Weights of a small image classifier: norm rmsnorm.
Rows from block 6 of a small image classifier, named by matrix and row number. Rows with one number belong to one neuron. Each number is 500 + 25 x the weight over its row's rms, rounded and kept within 0 to 999. All counts start at 0. Numbers have three digits each.
Before each neuron's rows are labels from the 100 images, of 14848, where the neuron reaches its highest value: "top examples" is what is common among them. Only what is clearly more common there than usual is listed. The data: photos of plants, animals and fungi (iNaturalist).
# fc1: MLP up (model.blocks.6.mlp.fc1.weight, 256x128), inputs 0-127
# fc2: MLP down (model.blocks.6.mlp.fc2.weight, 128x256, transposed), outputs 0-127

top examples: phylum Arthropoda; class Insecta
fc1.81:466516518503537516492527524527513511542470510495484498466522542499536492521493513518511476541494472504483508473512486527545515429495482517470531461540525534522512482513495446479528533493532475547460491489491516475492470459545493495489464491533490514529532504488511511500521444496478520497529503517509532490482492521523542520494500492470518499528509507488524523545507494472472500472434
fc2.81:468511528446498499467500530487490577527496489481479499491505468494496519480505505514485525437497534485490488494524474495488479517488503497472490511454487493514485466502513496509532465528512488495518487476490500515526489477519451465472474475498480532511505509481481482497473502493498512526509522481538505468496575495503507511483564475513468453418516500508487533497518498554548502509532

top examples: class Insecta; phylum Arthropoda; order Lepidoptera; family: Nymphalidae
fc1.8:538532494512505542465520471534524492479486515537541500535537548520487525501478528508501506490504466508463477516502507482524506507461489539503494491538517521467508502492493526460483494551474486537518497518521491525519544505467506493486460482457517499530439471476544478461473536485501548465475486499514501523486483514503467512469536456500479501522517469466527482483488497531493454484510
fc2.8:501524489498515516489478469465507499521505477495547523480499508526533514499525525479503531520509532524462515500519519550495543428519512474532526515517493488532480464553558490557472486525519495441477469467482467506492526498466466520500493492488496544491543491494544455519502491506517475539526518500498491524516527491515479492484541530529487480484518502534498491482523490494515481536527

top examples: phylum Arthropoda; class Insecta
fc1.186:501517522486506514555459491521483509546524514538498534468498512486489492524519516493503501493487504489513479523524489500509487445500538458494531528523524486487481511482488507545495511540452465484504491492499535507513517478494490500492505480473539520454498513521504538511524519518489557509482529492541488529541458490524470432489547523459501517473530510473446523541488500476518472464476
fc2.186:501494502471541529487488487519468497489477501520483501500511480492523467503523515494529493533466525484493493489498530468503495483507516501509490424498503513453496516511464534542515520476530520501465527501465492509448480514472504528523476511476484499510473515447530469485492500513515533497450531444475474533527523494462540447526528477577506502493503516470459513497525519457498496492520

top examples: phylum Arthropoda; class Insecta; order Lepidoptera
fc1.118:515508479488507468533492501484490490510464527482507491542526540518469503487501539463488505457471497536499530475486484488492537469493488514521498486542467515530502479542524489507496499497512514545483495503497514503531526454531505507509486549495538477483485475547457516489488464474531501487475491482520487473558434503526502512485504529545530485498453496516452490548539545501530499527479
fc2.118:485468478497501482486485486511489479519498495509453508520573462456467482496506522467468467463477473485549549443513492496516471487507466481492521494530520473498508534519504539485465490514526525475485515500505510528534516503503493529496481538502448513493510478494488517504470503510490525507502487535493467514509474530499488500543503461460491481494576517529554477503462521455489514487524

top examples: phylum Arthropoda; class Insecta
fc1.192:509542531527514518497554497508485485511503497466493480465484518495489504515503437517519481473502461544497487510464488486479460440474544493521506500508529500477543494530484514482538514502525461499483502530487491517492473523458495512479473494482579496491517505535521471525478510489523481453516476497545543519501482515498502525495475474482506505538518546521503499521487492494520479447557
fc2.192:511516472468512525501487469509457539512479536491531501513469468532485471502538484443484514502552499477492502489499514490509493492547487531490499520528478500502491508476540495504454563554498527519493479437505499468514502509515495496517477519474523498537511518486543480525497502460483534480507529526493513526459506482524492495448496517544499499499481460433525478481463503518491497499545

top examples: phylum Arthropoda; class Insecta; order Lepidoptera
fc1.253:490531488503496480539498496503500476492496523534498445509495467480448459507480514494505530464513520498473485513492501518510511543503488519496521539502527513500528460460509497531462460500551539486498479531526534519547535479561516479456504478474472489538499486540500504525439491483504497530549537519521507478483520500519493486509504515531514481492482523476447492512534519470473495510539
fc2.253:529531504527546543506496518481480501511508493530514499525507510463539499496537492457511525487495470447511477538473485503525537558496498495486488527500524508499513509507481511496517484505521560463505535513527504496530507529506473448516468436489465449509540492521518516521475504535501473497520481519489533506505506497500480574540497533489510513482520465477439486500525484514495519521513

top examples: phylum Chordata; class Aves; order Passeriformes
fc1.211:508497510520503520482535474502512531515479516497492502530507477476465504496502496464555510487497549521497513501508484471466490503513455552519511551480478501458504487514530545525515464527472501500462489519563505440464516482507489521550479507506466491532461527517510465501501522523507527505498543510520511498489498450508459461495538507482477503552503533461509508524505539509500477456509
fc2.211:495496508564469485491489518509547517518481485553475537534479481471482465492490504477489489504549532482485471461551486469527484544491499518518483508483501536516485479442507551501476490530505454491525512531522535510551513491530543543514523491485552506465512478538467507540517499524472505456526470486482500503516472524489477485508502514504508506497483506475478512480533495511467489509502

top examples: class Insecta; phylum Arthropoda; order Lepidoptera
fc1.23:495511520545508501533492525490489485446456519517492469486533511532503467510512513508516499487548516484493512516497505512537527601493500475456504485491538477535476469433474503505487500483500532471464468507487504494478481531518461503489489537488491502519508494539550509467514503497505454499548480522484524513461507492507498482536482497540492491524538505500471469488511520529482499491458
fc2.23:494520472526540495497483544498507530521528531481536509478525491517450509528495519511515530492460476479458483506454444508555506489514540502547512485539503499481491486528468494460505534499504535500496523500503527482489521518481527492484473487500497483497479500505482502507460488527532506494499469483499528485510534506552549526502491504489495454469504478505457533467540459540493483516570

top examples: phylum Arthropoda; class Insecta; order Lepidoptera
fc1.64:466497510517509492525493548513501474506522551482471445474471473479523529512471498473499465512531501509530482525520492502480509499556490496556495533454493481504475475498494540546514463517499474507506516488522530509523489451527475516507500552511484475486486537491523475514470522481514502468499484549507460533537517496488505480501530530492539541520521523460467468528515524513501461475517
fc2.64:526492496454526474489484491500510545533474507549541513503485495493489468498504492517476470483483519500470439516486455514529483452541499460486559493499506517515457518488525504523490508472528550493511529508464476497507477483520483526486494529536485509482496481508492501541531472471485493492496495497506484516522506542500495500435474489466519518431471476532467488501533446470517500492505

top examples: phylum Arthropoda; class Insecta
fc1.214:526481542533539501468499489472512482510496462544522480527509556523473503496483503517495490522476517493520491458477491502493514496525457499538488538492520560493493510490491489510509515517459520503524491519560524467512504538515525485502515478518484526480518557512493513447496483465548488498534529500482550505468466458466514496542518519534490505475519541490489532519466491523502489495452
fc2.214:515444516550501484519495511489501497514474504506501512513503504520518514532482506531522481454476496549516502507574484483512459522440486541475527499490501499490510464525489532501503458493526546484452514496510498461479484488509500497433473510511531512528505510516513525463506489536473502493516476486481491498567504469495454470491465509490478473548501525494466493460467475503468506484491

top examples: phylum Arthropoda; class Insecta; order Lepidoptera
fc1.99:470505496540499451441525496492487496532498540497470484525485498520543498453495484493521492498475484474514493510490497507526457479501486538537456483473539503507490517522505534514519509465514505486481489534490494526541503517527488569491478514497487520497457511498491519426495482436505497513504532534536509520507515517527510496501533473441506492485505481492510547534512494490435496488488
fc2.99:559514508502517502491504509494521468499516482495477521519482516461485539519452482525485491528540572503481456485504506515524465465481508469479518511496507524543515459493490527527482501534521483527523521481504469527502492498494498523505484574508469481502482499507502513504471493508520568492497539475523518496518508456514512555493535532493525532526488520517559474498469474510463496493527

top examples: class Insecta; phylum Arthropoda
fc1.130:540476517510519510521480509535487538512473478507550493495530496515567481518461504503514489492496508514520493522456509482502491515499517491473505511492547494485479463448533512520544544503502556488511476481497516507502493495527505529507491543479518527519423498489469517514466507518467513526454552550507501527521500482506477535517484449492469464517511480519518501522454520522471507489486
fc2.130:526521475469498498479462450483499475511503495473540485484482514489479527523529488473530517555490516513519509445510521514523520495483526444487529494497501516467550486525493510497479467532472491478515492436477522507472489528481519513529510526501478514481511502463530465531506499488509514515518494478471549525519489556507449530473501549481449556488499473488488536498504485516503467501513

top examples: class Insecta; phylum Arthropoda; order: Lepidoptera; order Hymenoptera
fc1.110:488501518485554470511509478466502492521494505530512485514513473467544502517515480507461540498483542461482499527518535535468534509511470487515522528513497480489495451487516519517499483495566521480541529496520487488486528545477484496486524508508509509515523532463471526485508521455561538499451495480547481500489520489485470491499477497513532508503538530491505544531564509523513470473517
fc2.110:492509509516469509540522560460534481496510463504519482515496476486459503448493496543546536540458456507483529469495483502515486506475515474506506523499520473540563523501485507488521503507485493527489514525471495528477485501495503571489446473481494497509535490497556487482499511506486464538478505484498488518501491516487522474523525483519468469487479484486551509549483523508544494477510

top examples: phylum Arthropoda; class Insecta
fc1.224:464488529473478502500498484508524487469523500541486481478468463511491490490487487533517495506507488481507499512521491505502513469508508524459474495472555512468501502536521512513524489507451473529514565519448521487454522485458510531471467505489545470494495467522470521569496532477500503480507513516512533464512452474494477522527514496488488467508493485495532463508534431514510471502540
fc2.224:531506437507531536494548493500491531468445494533487518519498490529523503514493534505507508528486531528483500540533505510486494523486507490507523553508488485496472472491478486465500464483546530496473422490522451491456493518532494494507491527492455503497508523489541516520485492522520461507498504506506487505550538544518543493535499508492504530469514511451534507513469523463489509490488

top examples: phylum Arthropoda; class Insecta
fc1.19:517549558463481495470488497481497495483477485531499472483499506432464464519505515508510477498483537483465554480496505547549522484516496501498530488550505511527519459521523512477467547530469505538504515498470488517460525491526496505514493489510515491492489496484532512491527458561513508505494511491495546524490469519503499510455530498473521512534527497513466558466482489464495501496518
fc2.19:498491501514494525518504511440497507515533503494484525490490486520485490501504543529484492480538557477502460491477470484500496510509527467506512506469490506449493525430464546471500489495540489515516483481511488504520477491511443542536551498511533470492467496502506534494502502487478522517514500502515542499520506491491524526481516497499499537485574512552457472537445544504474495482502

top examples: phylum Arthropoda; class Insecta
fc1.131:507460513531520476517489507491456532522548511517506503500498535522542486480518503509497492511490512496530519521536484494471539507494511514510500515489473497536514472509567489501505461463475500481464425520507495531525521498490502491465510514422506517537494512491497507508544471524447529474475491488525543541510523515487512489446461497513504498509465508512499510521464492474448474518519
fc2.131:510518499462537512472554556489469467511479505475527491515490480519470456485468474457488491516479488453549470470498493476527477464497499483496460528504563499496517496508502515506482518526485483556476493490500521539514515541502464539542502482480529476522478500517478488526481494461484506509492517516444450467513464506512513468505500507463524499525542473486527496501506510521466521502510

top examples: phylum Arthropoda; class Insecta
fc1.95:470518498469531503443524457510470522514491484485491476482521501482494470515520537481461490486457520449512490507514529486524493508524529472536566500467509496514513483488507496516540549496496532489480515518517499540541515467541492497514521507485521485506510511478508535467533506533542473507492525502529490507502420545519487499506525515483519484520488514453502474475481538491514452514534
fc2.95:497454496504493501505472552485465517478476489477491487495526509496506430527470487528511512535478519472490496541476523504517563511500495458505535489480541526488500529553492517510479510476529494488487517501506489536494490507558492489503527528485442502510466480492481497499513488515524513467509445484557550525484487500500476534484558546495490498477503503519500519520506559519528507515507

top examples: phylum Arthropoda; class Insecta
fc1.39:467496559534556500483488504519497451502558491515495509498488478472478498503451480533466490494491461496494476487500522535434527483527500528505483514485541521509451474515503502502512487525509509497500500478478538470490499527502479495514493533524467464504484559496501481521478496497484527532421470490489460509523482506493513523496488515574471466493483503520481485484509514497540512511525
fc2.39:509487499503506514479505474486522493493488499471509491493477483491547485491567559452467502518449531464502495544505493524567467534479503475486483504489469484490508500520469508515522493534485526529480494509486497509492492539509522514494532497486502509511528505534503567488511526514547480480518484483511503498521501521498564448476516450551517521520454483504490512502480451454497497522507

top examples: phylum Chordata; class Aves; order Passeriformes
fc1.150:451502505584510451518506522478499498487507474487496474483506471505451497534488536508555505480515540508478483488509538466472465523520486511504498532514512542529510494507470517464502535527525514486486528505503453484497456508522467493483485511513475516525482461556474507507529526480500520471512465535516495479531517498496459500477529538503473497515473528478499450497514490496475490446499
fc2.150:521468479499486528468474502555542501476505496486472469481519507514494518561500509497541490527520490481478519503536514534514507529487459513516501482484509525471530485510567504517519463512503475528508498471498509512499491485534491465514546502507527477523558506466440495478467511508522530497532491481490475510495475466469535486480511491567531506537524533508484499487471505501451489495452

top examples: phylum Arthropoda; class Insecta; order Lepidoptera
fc1.59:493503506500454526519504498484507509520522478529472500479516563480528528497449534515486524551532516515442499521535509489525465516486516468499528474488499471529530466514519501500465474509477482549564459496457502521492521512475472494479434510516498500517476467508514450477486536483504478506507515486457507517511491545461498495463532515489484497484522515467528501508536490490534504490502
fc2.59:498527510491458545527454493482519512506484528534487486500498461530481479475548488507560506530511518522449539480498502470510568485495510482491552470524515485492480538495507460449511551500436517520534498526517535492503493508437516502488498516491481504485507496495519506477452508515554482513504554501523495519489492524506523524469501517495491490501477508495495496530486484491458481491473

top examples: phylum Chordata; class Aves; order Anseriformes; family: Anatidae
fc1.63:504534499501513479458473515511498476551549484521514473501488511481519474499450509500492498458478528507495487479531520439466504478497459479535515475489530499494483521539480480477482484459491497494545496496549529539490518551466504448519484483505448489480502442478458506473502508490515478524510482485508524508497517543455471497509523488476489496524470487476476463496532540516533513500480
fc2.63:534481477492509497507526452488487492472533492493534467522496584487483508513502549484511494542533500495516526536515474490516527477537561497483535453524458486468500494510526486517512516523455516512486510510510510515551505438497475464492497505481536514489487479463526477500497496484503496492503503483492486492476538509490566534492522495524496510503491566514549474499527493487501477489471

top examples: class Insecta; phylum Arthropoda
fc1.21:476536535556504434530535499516527457523501460485482460499508515494473502462523499484474469465483451506515504474480484490485485494539505503541529497476500481483480507464470456513537514478478524508496522527456497491503497507501494454466504515548514529539490489494533463523508472485464494529508460515548490512494494492520506482498523513513466499452454522493514494547521527502474493531505
fc2.21:495529468465482476502482522512546522504508540549480554489513479507493513558467501544512490483498475502501476518472564474504500520507512531470514515505536501492487494526478521540531539497490531491508501512563496466483505571552522485527508542506475464513543515498496520496483531467488545480497524479507524451498503518519509498499473468507513493517495483481547503502488535495505525486506

top examples: phylum Arthropoda; class Insecta
fc1.16:515480510503557445507511491474481512522508474492530507505468537520468504499508533479493488488480518476528517553523508456509527533537561468505470528501466488440516473491503507504489481476478495487490440482518480515510542459540528511516530511492507507526535477482477505479512491489501523475471498468511504515533582483494484511492520517511518541497510519515507555526500474509489484522469
fc2.16:482542521487510500529526508524508449517490509546516513482499522529492490517463519529484530523515525499502486520518425510495460491550448523516521499471506508538483510487492499514503496516535494475509536496522499497480502532513454478501505514554512463500511500545497504529547497476507504515502439555474544489474446507507477504480499465511522537482497513486527459529499512514529538501538

top examples: phylum Arthropoda; class Insecta; order Lepidoptera
fc1.201:461495533490477509495483513501484555481488503482519513530487502532551547493456533520504464532536491491500529519502520476474521498509502526530511471509532464518498516511479494487527552524479482519490489495495500572504511468527481486477498512506502527546471465539521518484534529471477483522473522491525531552532475519534527518503469493504485481462523515496509482531455470475448477522483
fc2.201:506507469480526522479451551482484470513498473537518521485527470511547492499503462478502517506506509508508502460517450552491502507482513503474500521470492503498495503480480525552531511516501563490537493524499514548486539545545498517503507517525563520493522504481442521514490473490542493498517475524479479496519469484495536530496517496509511546505465509531510489508445500504476503474541

top examples: phylum Chordata; class Aves; order Passeriformes
fc1.194:516530527490504488448485502476503505509537497515464461544519511526502485498496493477536520492491547474459458469548549533525539490533437484488498515519527522530489494539543496539515518495531452475489494532500508535488504507495503486520525471474480461520465476523490482482477478505491483493493488511504489498487519519474508526512557493503499491491485531553506535496500437528500525479466
fc2.194:513468475487501496499510505557497499471477513512518455515476473465485475479462496547486509531488463461514479494495470486497522480448457499511516512451505522506522481507512510500531503515498428513501522477519484468462501456493518446507516504527513517515501509475429483508499481513495544509492507493495529508499452524501462479518495550525456492516521535479494470535489529477502467504458

top examples: phylum Arthropoda; class Insecta; order Lepidoptera
fc1.238:492524492556469489492475467501490434526474515532508463479528461472499510516512507457497507506525534514492468535508495477508500492522463483540481487482498498472506524480498531531462500504513475507487506464499517503487524488509481524481448513542517495474536494489504510560498524452537443522536490526493523539459516492501502508531525511484494535487507490531455484511507538478505443521538
fc2.238:547456471470532492501550545538492516518483504538506527531469495514439476522449452500532513499484484448489480485466515479529524480522505472490503486497489490505474510441521505514472509521497513477484512480491491483500497473493486515483503515541482504524468525490540444486517515500491462492485529537529507487520535493499523521472465528518523543497483472514523525548472517524530473518506

top examples: class Insecta; phylum Arthropoda; order Lepidoptera
fc1.94:495488509489475472486536509502522494504483497503506519500526489511484492482476496514520483499447487486457513503511521488483481513479519477472458534509539543471539484505529519478516519526465544464479509500475487498483527491483519423488448486522518502547516466470515504474530523493524490499460517530500508507476497510560576528518512472523501490550486506468501518467517490454512460523466
fc2.94:546514488509462501518548467461500478491507457480563517447434508519508482496534495510488527555561517480518506532509521522498514477502482534501552515495485508537469506508530514509502504496528508507543514491531499522488518529501467567490549506488530480507493516496455519536488499523483507519512516512489489487511488501518459517512482498516499493465496459465498489523518479501555504519524

top examples: phylum Chordata; class Aves; order Anseriformes; family: Anatidae
fc1.123:474502462502540491493461506516456469519512485474533468459500521523467473478502533454540515538506553511488521521474536505455501511495534505516458462518488483481530517532495495500507492499482512514527527487520531502498511526495505489463442518505477509492532456484478522524525476534516489516518477545476509455490458547513457513462473514507537455480500489507528502516495536524498522519509
fc2.123:479503528579539472468497484511525511495481520513471522556488495510471536524499462508507467530481522523516494442510490516496478526465496492495483498547520497497526496522427522510492510510471512537489553489509502488538480483487541462505503478486463510502509513513469477505572477506474503518510549507480508480498562479485491522469495538518491512481484488500499521488519472513490525501534