A small image classifier, trained from scratch.
Data: trained on photos of plants, animals and fungi (iNaturalist), 155796 training examples, 51.3 epochs.
Rows from block 5 of a small image classifier, named by matrix and row number. Rows with one number belong to one neuron. Each number is 128 + 24 x the weight over its row's rms, rounded and kept within 0 to 255. All counts start at 0. Numbers have three digits each.
After each neuron's rows are labels from the 100 images, of 14848, where the neuron reaches its highest value: "strongest on" is what is common among them. Only what is clearly more common there than usual is listed. The data: photos of plants, animals and fungi (iNaturalist).
# fc1: MLP up (model.blocks.5.mlp.fc1.weight, 256x128), inputs 0-63
# fc2: MLP down (model.blocks.5.mlp.fc2.weight, 128x256, transposed), outputs 0-63

fc1.138:176135087107158144127125086148117096123120137113089080072142091151113143146147076133129121104178172099088075121162155143126177157154106130165099128116116133130125110141142103129138123112140122
fc2.138:056124136132130091127113124131154086135150108156135160126125183138117144137128136111133162108117135116133147101105113157090118121131074124114111168148138079166099141110145142126153112148106158
strongest on: order Passeriformes

fc1.126:127073152131087150135092142121112119157107124121114131096121164140145132119145072151136079149138129130075178130143192134123125119145147092155132121152104113117119127117069122136089162162133139
fc2.126:148131112121144096098159129103113159100145116176124116173109107116148117094113184105150098106149145159139143090154181120106116130119135095126155092104171189117173120143147169135147095140136115
strongest on: class Aves; phylum Chordata; order Passeriformes

fc1.152:131155143101112084137125097067095112116140130165130116137130086124113133132120087114172114140139120154107136157158088136109162115159126177143137147158150101128121108149111101110094108151082098
fc2.152:160119109155160134139137129168145147124120153137137136153138145132124099149109095118083108133115160151130138097119135138115090154127132103135132126100092139143165145154103121137147131121113192
strongest on: phylum Tracheophyta; kingdom Plantae

fc1.250:155113130130188108122159105130122107166144150145131154171157123153083092122132136100167134126136131138130125130117100167111082143126152113126115102125144132163130166139126143141129083125149118
fc2.250:090194172101115122097126107124065073164137129126134165087089123124148119093137163121079110146134141131133143095116136118089125124106139170150161088092121171132170175138117125167112124140140150
strongest on: order Anseriformes; family: Anatidae

fc1.118:094167124114084111122128105103163147130120115166098127140108147133129098129126127131108165121105139119117118160098126191092071140137118106092110105097125140141147154123098137131135122174138098
fc2.118:130071124107123150137126070154150119110139116075112119091151133178114126115110120118146099118148145157123136091148065095106146142160147145172138097121138142133105109169129149143135118111138109
strongest on: order Passeriformes

fc1.88:115136130120173114144111174128117130155139143115084132108123100143146115105123165118125109106100128090137140216129139142129103111154104123157105093132135116124136121155151081084088094155158101
fc2.88:129124122125140113132107094112165095151106125189111111167135164104125106155144127105151124150138121151158128121146103076146102103143094105132091144129130130134146114103126141095082157149151150
strongest on: phylum Arthropoda; class Insecta

fc1.209:146148128121150084138165137145122119147149167152121089121119153162088111124144124119105128142148189156137118104118086105147128132199115159149144113116090116127138138150117145122122094137139107
fc2.209:145115091175113157123095137144107145114111114146133147142105109088209102100090142163135137132174108109148168145154155114146118137120141116060149153131127118101141160182127100127105132094147171
strongest on: class Insecta; phylum Arthropoda

fc1.20:109132088161137096145154088144117127161096145182106146147118094123096137096150102111127105147149068129122144146122116106085099104172201098128116104109125106157112129120153065131143135150119115
fc2.20:113113119121107139120117078178114082153143127167154152163156143121089160136130081129108103131135106151139179138128116111100116143159139130122192124153156142102151130129152157113114142154118145
strongest on: phylum Arthropoda; class Insecta; order Lepidoptera

fc1.96:142144124120116126165143107115163108164121133169126095129093134139083137176131077097094120122158145136135113126144139056130108152110139170105128129127147126104141124127129125135144132125154141
fc2.96:118157129165126141125083130164096181153134127118101092148153148129149120117144165116095110127115124117101147156024138130126160134134162133129115132154117159134130084135139138116131105115145134
strongest on: class Insecta; phylum Arthropoda

fc1.184:152160112119109072127132139096134116155111138121093105137131097110107100136125085162153151123126117094119114136135143136146112142140085134084153106095138146115112114106093127154106121107154103
fc2.184:133129101109111132141121105140146140099128143133176114126156097132160135116159123060114155111141097118115120107161162096153127153113138114152180118160073109129125156107132126141144139151130168
strongest on: class Insecta; phylum Arthropoda; order Lepidoptera; family: Nymphalidae

fc1.221:137108122124152121128126142110166112141117123174125092172137148158123124120106128117162183130136165119077125135134147105131099120137138111141131152146140112097151100080128152164170101132175125
fc2.221:136153148142124136150150145141131113125122175148106136090160158105107148137145076152072106135121130135119112164166115122141141146152141129147098136152106121180076125152123135139139125158150112
strongest on: phylum Arthropoda; class Insecta; order Lepidoptera

fc1.19:174146073133134160150097121105129116137149159184137108141158128085150126167140152110101126125134133155138122123161104136134109069140128206108127085115166125135133130106126095147100128113130121
fc2.19:104074156155117108118133113171117125133117112105141204168099114153111142111111076139153126114114117138120101135123137108146123197169157109104146135120081168089087105143123119103116098137122090
strongest on: phylum Chordata; class Aves

fc1.44:128105148082140115098132145124153141152128101126127103068111141139170105124081099140164153093139172110108126128105158116162158124148110156133084139136135118112146155135162107118145123124102162
fc2.44:099113100176106144108085075124120098137128103109116098112160100147134146107118110082110133148097106161124166091097148094144094120133130101125145122150139088089141143089130134130121150146110158
strongest on: order Lepidoptera

fc1.249:140139113143119109121164167144140113097163152111139102115140114160151137103085194096140136143123124172155145154125102119122138092106130126139139126158146119112103098141154162116132128129104125
fc2.249:147143128116085109151161109124071127146150127120148104131102110136097179104119110156123113142148181133118094134115145139109116115082150150128108163137172149152131155109126125119103181112134070
strongest on: phylum Tracheophyta; kingdom Plantae

fc1.15:124122109103141099152120134136149108183161103168106121125034102119101145131125152126128127125156105141132090130165143141128104121114098139124159093120130150110122129083130131164126156117121125
fc2.15:105103124156137107117139169085155153144119147184137112096117144106151085112146127120102120122145108125127141146103080096119143181089117099128141117170163182076126126111096132175143126130116160
strongest on: class Insecta

fc1.103:068138122118140111114104182148130124167087142090127119142107159158136110123151086094136154167092160155122146126122094128128118095100128176130100096125164064113111113157151117134118124166117124
fc2.103:140098116136164142132155097120091087135074154169115118141133144100130124123126118125161094127146107120134164118158127106140167110135121114139088082108132137119140123108129134101098182119123137
strongest on: order Charadriiformes

fc1.128:182138136140145171167113125174135121121100128141082119114153122136126082133133075127157100120151149129088127177121145117151133077118113119136153121101112145092107146125100136124184123133094157
fc2.128:134193096107190117156130120109171127158112137107110132165122161108159114145110129121120122115150130078115121101090145153121115122144119122149121095129150105129096136092129143096174119110154174
strongest on: order Lepidoptera

fc1.149:120144114149117073144104134102102144105120131173188115127118148121119148109134165108079153110132149133125127122136101103109098171045161104122114129138089152100134117168131138106131138128140146
fc2.149:133115155131127174146118127087126112104094119083118131140093119147128127121122152175127127129088116133150132157141131131121140170075173066110171089083140076111121129110115145138128111122140184
strongest on: phylum Arthropoda; class Insecta; order Lepidoptera

fc1.166:110111157147165111162150116124160138120085152148114118123154146111108107124151094129117121142170132165135100111095136127141111123166126101146174115103162131123091065087114147139171151109118126
fc2.166:146168129130116092104105099120144126125141132167142169140118107097127126159101120118096120112112089113180134135153110131135122118131132140136097107106154134089118170154182160101106116113099160
strongest on: class Insecta; phylum Arthropoda; order Lepidoptera

fc1.29:154164175140122143147170104116113132142080170133103127086130120093107145170123089131114101114143127154151141101101112142124087148090122133164149129140124119130148108105115094121140123140154097
fc2.29:109120103167123160114153074069095124138128133102149135131159133095107097177126137130152140121136110131091154137143106093099117102122120131105108141110127123126120160115128087135140142150137147
strongest on: class Insecta; phylum Arthropoda

fc1.31:105144103116163118116165117135091067146125152119167125148142174106162082134073161092140113122144191116120138100107142095130121155107141117131122144112131122096157145122133138129129105168121105
fc2.31:092138150135111148084154142193143089146154164123141104151129182112138119097148120164123135165135121144128137145190132100169114156092158105149142117112135144070120127138138144174130112098090158
strongest on: class Aves; phylum Chordata; order Anseriformes; family: Anatidae

fc1.211:131136127133097103138142101135106146140143116135174134171107157100102150115133146132182127140131129110104119127132110148082154159131088167124187122077105137140157111119175131121153077146124116
fc2.211:162114108084094138125124118156151132126101154137119127128139158113125096104121144132151116136128086140119170110105155128156165156123120105092108103141115114104131120171126144105107104166130143
strongest on: order Passeriformes

fc1.162:149195104180148110150144154135146099167132141050143104115100121145113121139144135161191119127146111101134125153101119103126138163137134147114115117088100145159117071129143102134145157146132137
fc2.162:108180122108118119153124125093147113129078143152146134123140154149128160085116147139111187133146155184111121149125108114177174150221118146115130104120147180091140157127145105102149116130139135
strongest on: phylum Tracheophyta; kingdom Plantae

fc1.177:155182147122155100123120102120096130154111118127115151118094116108121107099115147078140153139122084100140157139139172111159139139137100145101140092137112145167114125163159153136134111154093143
fc2.177:169121131126080125099133142129143117060103154168114137124133115090124184181164118142102140133157148140082116116122124187151135116144144151110150104135111125099140131107107156140093114126120127
strongest on: phylum Tracheophyta; kingdom Plantae

fc1.146:111104167164151097137108182158097122122137153146169093152142117091157169161109162141117143166109146105125112119128098132138168130152143150160123142092169132094103157149091124139125108090125173
fc2.146:141130099078113109164154102150153126130137154119140153118109109148114157134123119127128114129183133156170110139124114160115123141112068178122125136136155155117139124090120149118085137135168115
strongest on: phylum Tracheophyta; kingdom Plantae

fc1.66:109139088114126106138117123136120121156145140137161095127155120111169110161124094157153122104146122120145170183119146146130128093141121155137106126156122078109096090125136140103125171131195109
fc2.66:129134142160142097082127103106130173164089107171096157144139127132140151098129146105107125130181117119149140124134109110132135115137108126074145119079131108184102142145166160138116126119127098
strongest on: order Passeriformes

fc1.8:157120089145166103115119129097128075149087075145130104137144156117170120159121171130153153129146123107131114113106151103169100146149092148129122094118106110118153132099155162146138104147135137
fc2.8:126107151111129099138108128153135116120141146122118154137102091124103108106155130078130101157130138160124129139145140148072148151121141129116150149103125171112129114087102124149126171126137143
strongest on: phylum Arthropoda; class Insecta

fc1.175:146127116138132120155122121155141129157088115137108131126169114139142083128081125131148133114109160094108129111173126097119159129111112130165116087145104071097100113136117138101127145118089111
fc2.175:168119103129114140191132075152135115140127108133148075105152113124116128157119127133131141137112178169143136120163132161124108124133161125158161119164130122106139150162138164115128126112116134
strongest on: phylum Chordata; class Aves; order Anseriformes; family: Anatidae

fc1.61:118163094111153137125101137106104136133150117112145079138109144163135114130148164085141169179129200181130157116125129144116139150123151133143139130131159115098128146115126138145130162143155138
fc2.61:121132117157126081121137171166126134126112173092139109120094132158108149099108101144133144122121120124117138077118179130108100137118136144173181147158148089144119122148121154103077114098129202
strongest on: phylum Chordata; class Aves; order Anseriformes; family: Anatidae

fc1.16:070164096109138100093123094131100102138119146115110134154118145093115115113131084139132149152094140118133095137089120120116127153174128149115159112124125171160099137105104112102135121119081124
fc2.16:144102139111134157098150114127134087146183147163134136141113148120112169182140090089120084115113126134142141139142145136141116142112145062152138137104169111137106093102138185111116144123129120
strongest on: kingdom Plantae; phylum Tracheophyta; class Magnoliopsida

fc1.38:092145120119109081121085144134097131100144143110097112094142121126126103094149098142145149128155154120130163140121095084143131094093105130108135130130101159143126137111097147119150104110143129
fc2.38:143104144155112169190133124129120153157118152109115116111096121154085135113157147157126133127104123138099117180115147117094144153157089136125143112124110129146150122122103119127099140105160073
strongest on: class Insecta; phylum Arthropoda

fc1.58:184171159156125111106154136157151110084158111152134138105144166135166121119130098122141112115190093108095126115141129143122155124135146094167129104118152125188103152109145119109145122108084123
fc2.58:134165147153106103122128187108122135123148128152118141147119110151141173100125141154100052096111103135169165127144132172127130150113126146156100118132125140115113151071121109113121122095084153
strongest on: phylum Tracheophyta; kingdom Plantae

fc1.229:169132131108119119120110107131146164154100138145117125166135095144105114144124150104089121209158109069113153140101096092137110092135123122107151125171153109132163110115136149133131102098134153
fc2.229:050153132128138137131158112118099156118137114074057147138101129121144126097143126093162118093129086128134092134124131116122161099100136113124140122106128145155128112135126156113164118161068072
strongest on: phylum Arthropoda; class Insecta

fc1.238:096146150150172112148091102114116115154129132169129113133119120097089099139134124144136156107137161154098131164151131097098153128110136171155108127138115149125167100148127072148093147136078129
fc2.238:094129136107123080115135091132160148093130139129148151135127133162104153096141077123129149134154119079088109178115087130147104111151159155160122159117121097181125161134146102160144129126091087
strongest on: order Anseriformes; family: Anatidae